Weights of a small image classifier.
Model: 3.09M parameters, 64-pixel images, arch resnext, widths [192, 384, 768].
Training: 21900 steps, batches of 64, held-out accuracy 96%.
Data: trained on retinal OCT scans (Kermany 2017), 49215 training examples, 28.5 epochs.
Rows from block 2 of a small image classifier, named by matrix and row number. Rows with one number belong to one channel. Each number is 128 + 32 x the weight over its row's rms, rounded and kept within 0 to 255. All counts start at 0. After the name is the row's rms in percent of the matrix's.
After each channel's rows are labels from the 100 images, of 14976, where the channel reaches its highest value: "strongest on" is what is common among them; "patch colour" is the nearest of a few named colours to the mean colour under the peak. Only what is clearly more common there than usual is listed. The data: retinal OCT scans (Kermany 2017). In brackets: how many of the 100.
# convs1: grouped (4 groups) 3x3 conv, stride 2 (model.blocks.2.convs.1.weight, 192x48x3x3, each kernel summed), inputs within the group 0-47
# convs2: expand pointwise conv (model.blocks.2.convs.2.weight, 384x192x1x1, transposed), outputs 0-95

convs1.138 088 [124  27 128 126 128 128 123 137 128 128  19 128 128 121 128 128 128  34 128 128 135 128 128 128 133 121  98 128 132 128 125 140 128 128  83 128 128 135 128 128 129 199 128 128  33 128 154 128]
convs2.138 151 [128 128 128 147 123 134  75 128 128 104 128 128 128 128 123 128 128  28 127 128 128 128 128 133 128 129 124 127 128 123 121 108 128 128 128 127 128 128 128 128 129 128 128 128 173 128 128 128  77 128 125 137 128 128 255 131 122 128 128 127 128 128 169 147 127 106 128 129 129 128 122  72 106 128 128 108 128 129 128 128 112 128 128 140 128 129 140 128 132 126 143 115 122 128 128 255]
strongest on: finding: choroidal neovascularization (60)
patch colour: grey (76)

convs1.102 054 [135 139 128 255 128 128 121 132 128 128 101 128 128 127 128 128 128 121 134 128 171 128 128 128 142 128 176 128 140 128 128 127 128 128 149 128 128 189 128 128 130 198 128 128 121 128 128 129]
convs2.102 042 [124 126 128 107 123 119 135 128 124 134 128 115 127 184 127 130 123 147 126 128 135 119 128 129 127 146 127 130 127  25 135 108 156 127 116 131 128 170 128 125 115 128  72 128 133 128 130 128 120 140 127  97 128 128 112 137 127 128 158 130 111 128 124 129 129 128 122 122  91 129  65 131 134 127 115  83 127 127 128 129 123 130 130 129 134 106  89 128  90 129 129 148 128 127 135 128]
strongest on: finding: diabetic macular edema (33)
patch colour: white (51)

convs1.191 098 [104 128 161 128 255 109 128 128 118 132 128 130 128 128 128 128 128 126 128 128 130 128 115 128 164  79 128 242 126 128 127 204 128 128 128 128 123 127 129  66 128 128 128 128 128 130 111 110]
convs2.191 188 [217 124 128 128 194 128 114 128 101 128 128 127 128 127 138 128 130   0 128 255 128 117 128 128 128 128 129 127 128 116 128 130 127 113 130 130 127 125 128 128 120 128 128 128  97 128 128 127 121 128 133 128 124 128 119 124 181 128 128 128 131 128 128 130 127  46 136 128 128 128 132 125 119 214 129 144 128 128 128 107 133 129 128 128 132 127 128 129 128 135 128 150 103 128 128 128]
strongest on: finding: diabetic macular edema (56)
patch colour: grey (60)

convs1.182 063 [128 128 139 128 159   8 128 128 147 125 128 105 128 128 128 128 128 167 122 128 184 128 113 128 142 152 128 164 130 128 127 255 128 128 128 128 125 129 135  90 127 128 128 128 128 122 105 140]
convs2.182 110 [127 127 128 128 127 127 127  91 130 123 128 135 128 122 121 128 128 158 128 127 125 128 128 128 184 160 128 125  54 128 124 128 128 121 128 128 133 129 128 113 140 128 126 128 128 128 137 137  27 127 127 128 136 128 144 129 129 128 120 129 145 128 127 129 122  49 145 128 128 128 127 130 128 137 128 131 131 113 128  81 128 128 128 128 128 133 128 128 128 123 129 128 240 128 110 128]
strongest on: finding: diabetic macular edema (47)
patch colour: grey (81)

convs1.11 050 [133 128 126 128 128 128 128 128 125 127 128  97 128 110 128 102   0 128 117  73 121 128 110 128 128 124 128 128 102  93 157 173 119 128 121 128 174 124 128 129 128  47 135 134 125 128 128  30]
convs2.11 022 [141 120 128 129 129 126 124 131 126 182 128 135 128 170 129 126 128 125 128  24 125 128 128 128 129 126 124 198 119 129 136  80 127 241 130 133 129 128 128 133 152 128 128 128 133 128 192 151 197 120 126 125 121 128  49 127 138 128 128 128 129 128 125  84 131 255 128 143 128 130 154 128 102 128 128 130 128  67 128 143 129 128 129 126 138 126 142 129 130 137 126 127 128 128 131 127]
strongest on: finding: drusen (32)
patch colour: grey (90)

convs1.54 053 [127 121 128 176 128 126  77 165 140 107 123 128 172 131 166 128 120 128 128 128 126 157 128 179 128 128 180 128  98 128 128 128 193 198 126 154 129  64  31 126  62 128 188 128 128 104 128 126]
convs2.54 168 [120 120 128 255 102 128 141 128 128 101 128 123 128 116 137 132 128  60 128 124 113 128 128 128 128 128 129 128 128 128 116 126 133 119 128 126 124 126 128 112 129 128 128 128 130 128 192 128 108 123 127 128 131 128 104 121 126 128 128 128 132 128 154  96 147 127 131 142 124 128 119 119 228 128 128 137 126 255 128 129 128 126 128 129 128 133 127 128 128 127 131 128 130 128 118 255]
strongest on: finding: drusen (43)
patch colour: grey (95)

convs1.130 078 [129  80 129   0 128 128 109 128 128 128 119 128 128 128 128 128 128 103 126 128 126 128 129 128 130 126 123 128 128 128 129 129 128 128  47 128 128 131 127 128 103 207 128 128 230 128 133 128]
convs2.130 065 [146 133 128 131 124 126 242  96 161 168 129 128 128 128 128 123 125 123 128 216 131  80 128 125 171 127 127 111  99 128 127 127 130 128 128 128 126 142 128  62 146 128 140 128 255 128 129 132 128 129 194 121 127 128 141 129 126 128 118 136 136 128 128 129 128 128 122 129 125 129 127 182 128 133 124 142 123 129 128  89 118 123 128 128 127  68  95 128 131 121 127 126 127 128 127 128]
strongest on: finding: choroidal neovascularization (70)
patch colour: grey (57)

convs1.150 163 [109 128 182 127  95 255 128 128 123 128 128 121 128 128 128 128 128 124 128 128 138 128 127 128 117 113 128 101 128 128 124  97 128 128 128 128 128 128 129 255 128 128 128 128 128 127 110 132]
convs2.150 157 [128 139 128 128 128 128 128 129 128 136 128 128 128 128 128 128 128 128 128 128 121 128  97 128 128 128 171 125  99   0 189 186 128 128 129 138 128 128 128 175 121 128 128 128  76 128 128 158 128 122 128 128  23 128 219 128 129 128 128 128  57 128 127 129 128 130 128 128 128 143 128  11 128 123 128 127 128 119 128 125 128 128 128 125 130 123 161 128 128 132 127 128 128 128 126 128]
strongest on: finding: drusen (58)
patch colour: grey (87)

convs1.100 131 [128  62 128 102 128 128 132 128 128 128 255 128 128 128 128 128 128 165 118 128 107 128 128 128 134 128 122 128 131 128 124 128 128 128 167 128 127 106 128 128  99 199 128 128 226 128 125 128]
convs2.100 114 [143 122 128  96 124 146 125 143 128 163 129 128 129 128 128 128 127 118 129 129 187 128 100 128 128 114 135 128 128  91 128 138 128 136 254 122 122 128 128 135 162 128 116 128 136 128 118 137 123 129 124 132 124 128 255 158 128 128 103 127 128 128 144 130 128 147 126 126 126 128 175 129 131 174 130 169 118 140 128 127 127 129 128 129 131 132 151 128 159 138 128 160  54 128 127 255]
strongest on: finding: choroidal neovascularization (65)
patch colour: grey (55); white (45)

convs1.70 048 [128 116 128 119 128 122 100 131 140 157 128 128  39 114 122 127 125 128 128 128 128 219 128 175 128 128 108 128 128 128 128 128 122 117 126 185 128 129  82 144   0 128 140 128 128  91 128 128]
convs2.70 052 [139 152 128 129 131 127 108 122 128 128 128 128 127 128 127 128 128   0 128 116 154 128 128 127 128 128 127 129 173 109 137 131 128 128 128 127 128 127 128 124 139 128 120 128 124 128 118 111 125 136 127 172 128 128 128 140 130 128 129 128 131 128 142 136 128 147 173 128 128 128 124 255 128  93 128 127 127 214 128 139 126 128 128 127 149 126 216 127 128 132 130 129 118 128 134 128]
strongest on: finding: drusen (28)
patch colour: grey (91)

convs1.178 028 [183 128 206 128 230  73 128 128 125 114 128 114 128 128 128 128 128  23 128 128 122 128 115 128  46  93 128 112 132 128 114  91 128 128 128 128 132 130 132  59 129 128 128 128 128 127 146 123]
convs2.178 037 [128 127 128 124  61 128 126 121 128 125 128 128 128 125  86 128 115  83 130 204 127 128 128 125 128 128 129 128 128 128  73 114 129  64 127 129 130 126 128 187 127 128 130 128 127 128 129 126 120 126 132 128 163 128 209 127 128 128 127 131  68 128 122 127 108 116  99 128 128 128 125 127 118 141 126 126  84 181 128 121 127 159 127 154  19 128 131 127 128 120 162 120  91 128 125 129]
strongest on: finding: choroidal neovascularization (64); finding: diabetic macular edema (33)
patch colour: grey (76)

convs1.160 116 [110 128 205 128  84 124 128 128 135 137 128 123 128 128 128 128 128 111 128 124 124 128 147 128 181 121 128  80 127 128 141  74 128 128 128 128 138 128 127 255 128 128 128 128 128 127 117 110]
convs2.160 149 [128 128 128 107 128 128 166 128 128 127 128 128 128 126 124 128 125  14 128 131 214 128 128 127  92 125 134 131 129 128 134 128 128 170 128 124 128 127 128 117 141 128 127 128 127 128 123 114 127 132 130 127 128 128 187 128 128 128 128 127 127 128 128 122 128 130   0 128 128 128 127 128 137 113 128 127 145 167 128 226 127 128 128 128 128 128 131 128 128  97 144 129 112 128 128 128]
strongest on: finding: drusen (26)
patch colour: grey (81)

convs1.190 085 [115 128 171 128 146  48 128 128 131 117 128 128 128 128 128 128 128 255 128 128 131 128 121 128 213 123 128 204 128 128 139 158 128 128 128 128 131 128 129 132 128 128 128 128 128 126 203  93]
convs2.190 062 [  0 255 128 187 255 124 118 125 128 128 128 128 128 128 128 135 125 130 128 130 128 128 128 128 125 128 128 130  83 129 128 193 126 128 126 255 128 128 128 129 127 128 116 128 128 128 129 147 138 127 128 128 127 128  95 128 130 128 129 128 126 128 125 128 140 108 113 141 143 127 109 128 123 128 129 129 163 127 128 129 129 128 128 128 125  98 127 128 128 139 129 128 255 128 196 125]
strongest on: finding: diabetic macular edema (75)
patch colour: grey (81)

convs1.106 103 [120  22 128  29 128 128  95 135 127 128 102 128 128 127 128 128 128 140 127 128 148 128 128 128 104 128  97 128 126 128 126 126 128 128  35 128 128 126 127 128 128  18 128 128  84 128 168 128]
convs2.106 087 [127 115 128 128 125 128  95 128 128 134 128 128 128 128 255 128 128 204 128 138 128 128 128 127 128 128 127 128 145 128 128 133 128 127 125 121 128 128 128 126 128 128 128 128 128 128 178 255 128 100 120 128 132 128 117 131 129 128 133 128 127 128 128 255 128 149 133 124 128 128 127 128 128 121 128 128 127 128 128 102 128 128 128 128 128 255 157 128 125 171 135 128 137 128 236 128]
strongest on: finding: choroidal neovascularization (79)
patch colour: grey (91)

convs1.17 146 [155 128 130 128 128 128 128 128 122 130 129  78 128 106 128 125 120 128  94  83 129 128 101 130 128 127 128 128 164  76  21 124 133 128 118 128   0 117 128 128 128 140 133  61 127 129 128  90]
convs2.17 092 [129 127 128 255 129 128 127  94 128 129 128 128 128 128  24 128 129   0 128   0  28 129 128 128 109 130 124 131 122 128 130 130 127 128 129 149 129 118 128 128 138 128 128 128 128 128 242 116 100 128 131 128 127 128 127 129   0 128 128 129 128 128 131 126 128 152 128 128 127 129 126 128 127 109 128 120 117 128 128 123 128 126 128 128 134 102 128 140 128 139 128 128 126 128 128 128]
strongest on: finding: diabetic macular edema (28)
patch colour: grey (46)

convs1.162 069 [ 90 128 123 128  73  46 128 128 126 135 128 134 128 129 128 128 128 223 129 128 133 128  78 128  46 121 128  92 118 128 112 127 128 128 128 128 129 128 111 181 128 128 128 128 128 126 249 128]
convs2.162 079 [127 128 128 108 129 126 128  93 128 128 128 120 128 127 126 133 127 124 129 127 141 109 128 130 112 135 128 128  85 128 115 132 128 127  93 128 129 124 128 126 169 128 122 128 126 128 132 128 124 127 129 136 128 128 128 130 133 128 136 126  86 128 126 128 138 103 134 177 132 128 130 128 129 132 130 124 126 130 128 155 134 129 128 132 127 120 137 127 128 128 112 129 112 128 121 127]
strongest on: finding: diabetic macular edema (32)
patch colour: white (67)

convs1.16 087 [110 127 131 128 128 128 128 128 141 128 128 122 128 124 128 118 174 128 139 127 127 128 133 128 130 128 128 128 125 114  97 130 128 128 132 128 169 167 129 128 130 125 128 134 137 128 128 255]
convs2.16 039 [125 126 128 132 127 153 128 130 172 128 128 128 128 176 111 131 125 132 128 128 157 102 128 126 128 132 118 128 128 113 130  87  83 130 137 129 116 125 128 122 182 128 128 128 126 128 141 128 112 118 124 128 135 128 127 163 114 141 128 136  85 128 137 128 121 129 130 128 123 127 117 131 129 127 124  42 127  97 128 136 131 107 128 134 134 127 129 128 101 128 104 125 130 128 255 128]
strongest on: finding: diabetic macular edema (32)
patch colour: grey (71)