A small image classifier, trained from scratch.
Data: trained on retinal OCT scans (Kermany 2017), 49215 training examples, 28.5 epochs.
Rows from block 3 of a small image classifier, named by matrix and row number. Rows with one number belong to one channel. Each number is 200 + 30 x the weight over its row's rms, rounded and kept within 0 to 999. All counts start at 0. After the name is the row's rms in percent of the matrix's.
After each channel's rows are labels from the 100 images, of 14976, where the channel reaches its highest value: "peak at" is the part of the image that holds the peak. Only what is clearly more common there than usual is listed. The data: retinal OCT scans (Kermany 2017).
# convs1: grouped (4 groups) 3x3 conv (model.blocks.3.convs.1.weight, 192x48x3x3, each kernel summed), inputs within the group 0-47
# convs2: expand pointwise conv (model.blocks.3.convs.2.weight, 384x192x1x1, transposed), outputs 0-95

convs1.6,214,200,200,200,200,200,238,256,200,208,198,214,179,200,200,226,200,207,200,200,370,200,200,195,200,199,225,186,188,189,200,200,200,199,159,200,227,208,200,200,264,185,199,200,223,200,200,200,199
convs2.6,250,177,200,201,208,198,254,195,194,205,200,180,171,200,255,200,200,161,195,200,211,198,200,225,251,197,200,199,187,198,192,195,200,78,200,200,200,170,199,191,198,206,200,206,185,200,200,203,192,211,200,199,223,200,200,200,199,200,191,200,167,253,200,185,200,193,158,179,221,200,199,206,209,204,170,201,200,200,211,200,195,203,199,199,199,190,200,200,156,198,200,211,189,198,200,194,199
peak at: top right

convs1.93,053,176,200,200,200,112,199,199,200,214,200,247,200,161,95,199,200,216,144,200,200,273,284,200,200,212,200,200,200,199,200,170,200,198,201,179,200,200,241,218,200,200,200,200,203,200,187,208,178
convs2.93,058,200,200,199,162,202,200,342,260,200,200,200,200,201,199,117,200,208,201,200,145,205,201,200,201,200,198,173,212,118,207,203,202,200,204,188,203,200,219,204,241,186,200,200,201,193,200,201,201,196,201,207,205,200,200,217,200,207,200,193,215,172,200,166,149,201,200,201,200,199,200,199,285,225,237,200,195,194,134,200,301,200,199,200,202,201,238,199,189,200,198,184,200,184,200,259,387
peak at: middle left

convs1.52,180,203,200,200,200,202,195,200,200,191,200,210,200,212,200,200,200,188,209,200,200,217,202,200,200,255,200,200,200,200,200,194,200,200,201,177,200,200,186,232,200,200,200,200,185,200,393,200,215
convs2.52,164,72,200,199,200,224,200,197,204,200,187,200,200,200,200,200,139,200,221,200,194,197,200,291,145,201,205,181,200,206,200,200,200,242,200,198,200,200,200,217,200,199,200,194,200,202,200,170,200,157,200,200,200,148,200,171,200,201,200,200,200,174,200,194,213,174,256,157,200,201,200,200,191,200,208,200,200,200,210,200,200,236,199,200,200,200,200,200,200,200,164,200,195,219,200,200,201
peak at: bottom right; middle right

convs1.170,093,200,154,230,116,158,200,200,200,200,199,200,200,200,200,201,365,207,200,200,181,200,194,200,208,174,200,200,200,201,200,200,200,200,200,154,200,200,200,194,200,200,200,224,200,200,208,200,184
convs2.170,079,201,200,200,200,192,202,200,195,197,196,200,200,200,204,196,200,205,201,200,198,203,200,214,200,200,243,200,201,215,176,199,200,201,203,197,200,200,200,211,178,208,200,195,200,199,200,133,216,200,200,200,200,199,200,199,230,199,200,198,201,237,200,192,194,195,201,192,200,200,200,201,200,194,200,200,130,199,211,200,196,190,201,200,195,197,229,0,212,200,202,204,218,171,200,214,201
peak at: middle left

convs1.119,064,199,207,200,327,200,201,200,268,201,200,191,200,201,201,167,200,208,199,185,196,200,200,177,201,200,201,205,191,202,186,200,298,241,200,200,236,234,170,230,200,200,175,169,200,147,200,186,202
convs2.119,089,200,203,254,202,199,202,205,199,199,220,200,200,199,199,114,201,200,47,200,189,191,201,198,201,191,158,201,200,234,345,200,200,200,200,201,207,199,199,203,203,193,200,200,201,201,200,202,190,199,193,200,225,170,200,245,201,192,200,200,200,116,200,189,182,199,195,200,214,200,200,192,201,200,319,200,182,200,200,200,206,199,209,201,201,225,116,200,200,200,200,200,196,176,200,179,202
peak at: top left

convs1.57,062,223,200,201,200,222,204,197,200,182,201,244,200,120,235,200,203,168,189,200,200,254,199,200,200,156,200,200,200,205,200,161,200,200,201,228,200,200,190,202,200,200,200,201,256,200,128,204,75
convs2.57,061,201,182,229,203,199,276,201,199,200,207,200,200,199,200,201,200,194,200,200,200,199,199,200,202,211,199,237,198,199,433,198,185,200,199,185,201,200,200,232,182,248,200,200,200,200,200,197,201,181,183,201,200,175,200,201,208,189,200,152,222,200,200,200,182,225,200,199,199,200,200,198,182,215,200,200,194,200,200,200,207,200,209,201,200,205,233,200,200,199,200,209,199,200,200,209,199
peak at: middle right

convs1.109,077,200,196,200,299,200,200,200,269,200,200,247,200,200,200,139,200,197,200,199,203,200,200,176,200,200,200,174,234,165,203,200,181,200,200,206,133,195,165,195,214,200,176,224,200,95,200,202,224
convs2.109,079,200,201,179,180,200,376,131,200,201,183,198,199,201,199,215,196,205,212,200,200,200,197,180,198,199,177,202,199,201,200,193,201,200,264,200,203,198,200,214,200,206,200,200,192,224,200,199,195,201,345,134,167,192,200,199,195,194,200,200,200,202,200,200,214,200,199,238,200,200,200,201,200,196,214,200,200,200,163,200,162,174,201,200,200,199,184,258,200,200,200,205,196,183,200,200,194
peak at: bottom right

convs1.149,125,200,27,248,171,204,200,200,200,200,200,200,200,200,200,201,225,147,200,200,128,200,193,200,213,213,200,200,200,200,200,200,200,200,200,203,197,200,205,192,200,200,200,195,180,200,193,200,223
convs2.149,071,198,218,197,208,201,200,214,177,200,208,200,200,199,205,201,199,175,196,200,195,187,204,200,206,203,215,229,202,211,206,200,190,200,207,199,151,200,216,201,202,180,200,200,200,202,200,566,196,200,205,206,317,186,200,199,199,200,200,200,209,199,200,191,177,200,199,169,200,200,200,191,316,200,202,200,178,200,205,200,171,201,198,200,200,198,231,198,200,199,197,208,198,201,200,175,198
peak at: centre

convs1.30,140,200,200,200,200,200,174,151,200,196,205,200,120,200,200,183,200,196,200,200,144,199,200,203,83,200,220,175,261,193,200,200,200,164,130,195,189,200,200,200,200,166,200,200,265,200,200,200,200
convs2.30,080,200,199,200,200,128,200,245,200,200,204,225,200,200,200,287,216,195,200,200,204,193,200,200,194,200,201,199,200,200,200,200,336,201,200,199,200,201,200,200,200,188,200,200,200,276,200,200,200,208,237,200,205,187,200,200,194,200,200,200,180,221,200,193,200,197,200,202,199,200,199,202,202,199,201,200,200,191,200,200,203,200,160,200,198,182,199,0,200,358,213,199,197,207,200,200,199
peak at: top centre; top right

convs1.134,191,200,190,200,207,200,200,200,207,200,200,238,200,200,200,184,200,200,200,182,180,200,200,195,200,200,200,214,199,208,194,200,216,203,200,200,396,195,230,203,202,200,213,189,200,212,200,201,206
convs2.134,068,200,200,196,200,216,199,200,200,200,199,200,200,200,199,200,201,200,200,200,206,199,200,200,201,200,203,203,200,201,200,199,201,200,182,206,199,200,200,237,201,199,200,200,200,200,200,200,196,200,200,200,200,200,200,201,200,200,200,200,204,306,200,201,203,198,197,224,200,200,200,202,202,200,200,200,198,200,200,200,167,179,198,199,200,200,202,197,200,200,197,198,200,205,200,201,204
peak at: bottom centre

convs1.31,099,202,200,200,200,200,261,218,200,234,203,200,157,200,200,188,199,183,199,200,163,200,200,170,241,201,201,240,144,195,200,200,198,252,204,200,201,200,205,201,355,208,195,200,188,200,200,200,200
convs2.31,095,199,199,190,203,195,202,200,200,200,211,200,200,200,201,199,88,200,211,200,160,180,202,204,200,202,182,189,201,190,132,200,201,200,200,202,213,200,200,200,202,200,200,200,200,203,200,200,200,200,200,208,200,200,200,197,209,175,200,199,199,255,200,196,246,200,175,201,200,200,200,224,196,200,200,200,200,199,200,200,209,204,200,200,199,200,200,159,200,199,175,198,199,199,200,199,197
peak at: bottom left

convs1.79,095,177,200,200,200,45,202,201,200,174,199,194,200,181,221,200,200,229,225,200,200,168,185,200,200,153,200,200,200,200,200,219,200,200,208,208,200,200,248,204,200,200,200,200,198,200,102,199,198
convs2.79,078,224,200,197,191,110,199,202,204,252,200,199,201,200,247,197,201,195,186,200,177,316,201,200,200,202,206,200,206,198,199,200,200,186,200,198,226,200,185,200,199,197,200,200,201,198,200,200,200,199,200,200,200,197,200,201,195,200,200,84,208,210,200,225,198,200,92,182,194,200,202,173,191,200,41,199,201,199,200,200,214,202,252,200,202,196,91,32,200,161,198,184,198,190,200,200,199
peak at: top left

convs1.168,145,200,184,159,191,200,200,200,200,200,184,200,200,200,200,200,53,169,200,200,166,200,198,200,247,78,200,200,200,199,200,200,200,200,200,189,199,200,188,200,200,200,200,199,201,200,200,200,204
convs2.168,132,200,201,192,202,191,159,197,188,219,200,200,200,193,201,200,200,196,199,200,206,291,200,200,200,199,200,297,199,221,200,177,200,200,202,198,188,200,200,200,200,202,200,203,200,191,200,167,201,201,197,198,200,199,200,204,202,205,200,200,203,210,200,202,226,200,195,363,200,200,200,207,201,200,200,200,212,199,199,200,202,184,199,200,199,193,200,197,200,200,200,227,200,165,200,201,200
peak at: middle left; bottom left

convs1.142,112,200,205,200,320,200,200,200,217,200,200,193,200,200,200,194,200,177,200,192,209,200,200,208,200,200,200,195,203,195,85,200,238,188,200,199,198,140,262,202,245,200,150,194,200,224,200,213,200
convs2.142,053,199,202,201,203,200,199,199,338,201,200,201,198,199,200,199,200,199,303,200,200,199,177,212,198,202,294,200,200,199,200,195,200,200,200,200,209,201,200,115,134,191,200,241,200,198,200,189,209,200,238,145,359,199,200,195,200,223,200,200,202,199,200,195,200,200,198,200,192,200,200,203,200,200,211,200,216,200,198,200,182,221,199,202,173,208,201,78,200,200,217,217,201,200,200,176,197
peak at: bottom centre; bottom left

convs1.21,042,200,200,200,200,200,139,197,200,157,138,200,296,201,200,179,200,187,200,200,140,200,200,196,182,201,191,200,203,170,200,200,200,189,113,195,200,200,208,202,159,125,200,200,137,200,200,200,201
convs2.21,027,158,199,180,202,197,201,201,220,248,215,201,198,206,194,201,138,202,202,200,200,271,226,200,198,199,215,200,149,199,199,157,197,200,200,195,199,201,199,207,152,239,200,200,187,197,200,195,202,200,194,213,203,197,200,200,199,200,200,196,165,213,200,198,220,221,209,200,203,201,200,192,202,200,201,201,202,200,196,200,193,203,240,200,200,204,242,113,200,201,200,204,215,190,200,158,240
peak at: middle right

convs1.114,061,200,204,200,185,200,201,200,278,200,200,138,200,200,200,199,200,184,200,141,267,200,200,201,201,200,200,182,190,174,252,200,106,183,200,200,107,172,211,209,176,200,211,183,212,194,203,219,173
convs2.114,115,199,200,239,201,208,270,199,231,197,160,200,200,207,202,197,200,195,146,200,198,209,194,200,202,200,250,202,201,200,313,208,200,178,197,199,200,119,206,159,185,200,200,194,200,200,200,231,199,198,178,77,254,201,202,207,183,237,200,202,200,165,200,197,185,200,192,198,204,200,200,199,199,204,199,199,267,199,189,200,195,291,200,200,193,206,210,197,200,200,200,198,187,191,200,198,192
peak at: centre

convs1.38,047,200,200,200,200,200,179,151,200,200,188,200,177,201,200,235,200,224,200,200,154,200,200,286,290,200,195,221,151,303,200,200,201,240,251,175,202,200,201,201,195,156,200,200,195,200,200,200,202
convs2.38,055,192,202,200,200,189,202,200,221,200,215,182,199,198,200,209,186,208,192,200,180,176,224,200,198,218,182,199,202,198,200,199,198,200,201,190,196,200,186,200,215,197,200,196,200,199,200,183,200,200,204,200,171,200,200,200,199,176,200,200,189,217,200,199,138,199,61,193,202,200,200,233,200,212,261,201,203,200,218,200,196,197,115,198,189,191,200,0,200,199,190,196,200,182,200,170,228
peak at: top right

convs1.135,064,202,193,200,251,200,204,211,220,229,200,236,200,196,199,262,200,228,200,209,214,199,201,184,200,200,200,182,198,223,233,202,279,212,200,200,180,336,210,219,233,201,190,214,200,253,202,217,220
convs2.135,123,200,204,190,191,202,198,195,181,200,202,200,199,198,200,201,205,168,199,200,200,201,200,200,210,201,322,217,200,199,199,200,198,205,201,195,220,200,199,200,193,192,200,200,198,200,200,194,203,177,223,200,203,201,200,204,203,200,200,216,200,200,200,200,201,168,200,200,213,201,200,210,179,200,193,200,202,200,199,200,182,157,200,202,200,183,217,111,200,206,201,201,198,200,200,173,176
peak at: bottom left; top left

convs1.76,058,192,200,200,202,116,199,200,200,208,200,128,200,218,147,200,200,222,162,200,200,204,188,200,200,335,200,200,200,200,200,204,200,200,205,197,200,200,236,224,200,200,200,200,190,200,224,204,131
convs2.76,078,181,200,224,200,201,199,206,213,199,200,200,200,200,200,208,203,199,202,200,201,201,199,200,200,200,229,174,200,146,28,177,200,200,199,203,204,207,200,200,219,199,200,189,200,200,200,200,203,200,201,123,197,295,200,203,196,229,200,200,212,200,200,200,201,199,196,225,199,200,200,199,201,192,200,200,201,200,205,200,186,200,200,200,200,207,200,200,200,200,234,199,186,199,200,194,165
peak at: centre; top left

convs1.120,049,199,209,200,280,200,201,200,119,211,200,206,201,199,200,213,199,235,201,189,187,199,200,191,202,200,200,216,193,201,190,200,235,206,200,198,162,260,152,205,185,199,157,174,200,326,201,178,206
convs2.120,046,269,200,184,208,256,169,177,334,172,200,201,202,236,207,201,200,201,200,200,216,199,211,200,198,201,191,0,167,165,0,211,200,193,201,199,90,199,210,172,202,198,200,202,186,197,200,190,135,200,201,219,201,207,200,201,201,199,200,201,199,217,200,208,225,238,203,177,202,216,200,200,143,178,226,201,200,198,138,200,108,207,200,194,199,180,205,280,200,201,201,203,199,190,200,199,198
peak at: middle left; top left

convs1.90,133,181,200,200,200,135,200,200,200,186,200,77,200,224,177,199,199,215,218,201,200,153,264,200,200,132,200,200,200,200,200,180,200,199,212,168,200,200,247,207,200,200,200,200,200,200,283,199,190
convs2.90,142,210,196,198,176,199,200,205,187,200,199,200,200,200,200,200,203,200,198,200,188,203,199,200,200,207,200,207,199,97,200,200,200,200,247,200,187,200,199,200,193,193,200,203,200,207,200,216,198,200,199,200,202,203,200,198,199,191,200,200,232,199,200,200,191,202,198,250,200,200,200,203,420,197,201,200,281,200,199,200,275,154,200,200,200,217,199,196,200,199,205,200,201,195,200,213,240
peak at: middle left

convs1.161,185,200,238,259,292,123,200,200,200,200,224,200,200,200,200,197,245,197,200,200,201,200,229,200,268,309,200,200,200,202,201,203,199,200,200,192,214,200,223,198,200,200,200,254,210,200,184,200,195
convs2.161,185,201,195,190,211,135,275,201,199,200,298,200,200,200,201,122,200,191,200,200,207,181,200,200,200,200,199,136,200,182,201,200,200,200,148,227,198,199,200,195,251,198,200,200,221,206,200,150,200,198,185,36,200,211,199,207,194,193,200,200,204,200,200,189,194,201,207,186,200,200,200,214,96,195,200,200,111,200,187,200,202,72,200,200,201,200,136,200,196,200,201,199,152,199,200,164,200
peak at: centre

convs1.164,143,200,118,128,233,176,200,200,200,200,213,200,200,200,200,201,38,204,200,200,202,200,208,197,253,200,200,200,200,200,200,200,200,200,200,180,200,200,201,205,200,200,200,200,200,200,204,200,195
convs2.164,057,201,195,217,200,200,225,185,211,200,203,174,200,201,200,200,181,194,215,200,196,193,246,200,201,203,287,221,201,208,144,189,202,202,201,201,201,200,201,170,187,179,200,200,200,200,200,158,152,199,198,200,201,193,200,189,198,200,200,200,201,200,200,201,208,178,201,203,200,200,200,201,200,182,224,200,193,199,245,200,199,203,240,200,213,208,205,178,200,220,186,202,201,194,200,203,245
peak at: top centre; top left

convs1.160,213,200,338,195,240,239,200,200,200,200,196,200,200,200,200,200,234,203,200,200,200,200,227,200,222,208,200,200,200,199,200,200,199,200,200,336,200,200,199,198,200,200,200,198,199,200,200,200,204
convs2.160,102,201,200,200,199,199,200,195,201,200,200,200,200,200,200,200,183,205,144,200,200,201,107,200,201,200,223,200,200,200,199,201,201,200,198,200,200,200,201,173,191,203,200,200,200,198,200,198,224,200,180,200,200,83,200,199,200,201,200,200,199,221,200,199,201,201,199,191,200,200,200,194,199,232,200,200,200,197,210,200,200,181,200,200,197,202,198,169,197,191,191,214,206,201,200,199,195
peak at: middle left

convs1.147,053,200,184,184,126,195,200,198,200,200,189,200,200,200,200,199,178,189,200,200,240,200,182,199,246,336,200,200,200,204,200,200,201,200,200,85,200,200,207,210,200,200,200,198,198,193,201,200,176
convs2.147,071,175,208,200,211,201,199,263,209,209,198,200,200,197,218,201,198,208,189,200,183,197,185,200,199,198,188,200,194,211,199,201,194,199,508,189,201,199,199,197,196,146,200,193,200,221,200,358,200,196,201,211,200,202,200,199,200,211,200,200,194,205,200,197,154,209,218,162,200,201,200,199,176,192,199,201,95,190,196,200,200,203,216,200,199,200,195,55,200,197,177,240,174,223,200,199,202
peak at: centre

convs1.137,091,200,198,204,279,200,213,200,204,184,200,184,200,200,200,239,200,211,200,247,178,200,200,175,204,200,200,202,206,200,150,200,205,239,200,200,235,203,267,180,130,200,203,199,200,293,200,197,112
convs2.137,116,200,201,221,226,201,210,202,200,200,202,201,200,201,200,0,199,200,191,200,163,175,252,200,200,200,209,244,237,201,200,185,201,200,194,152,198,200,200,197,202,201,200,192,200,178,200,188,196,203,200,200,197,200,200,196,200,0,200,200,208,195,200,203,140,201,188,198,199,200,200,200,200,219,194,200,181,200,195,200,104,191,202,200,210,198,160,199,200,200,195,201,199,206,200,203,200
peak at: centre; middle right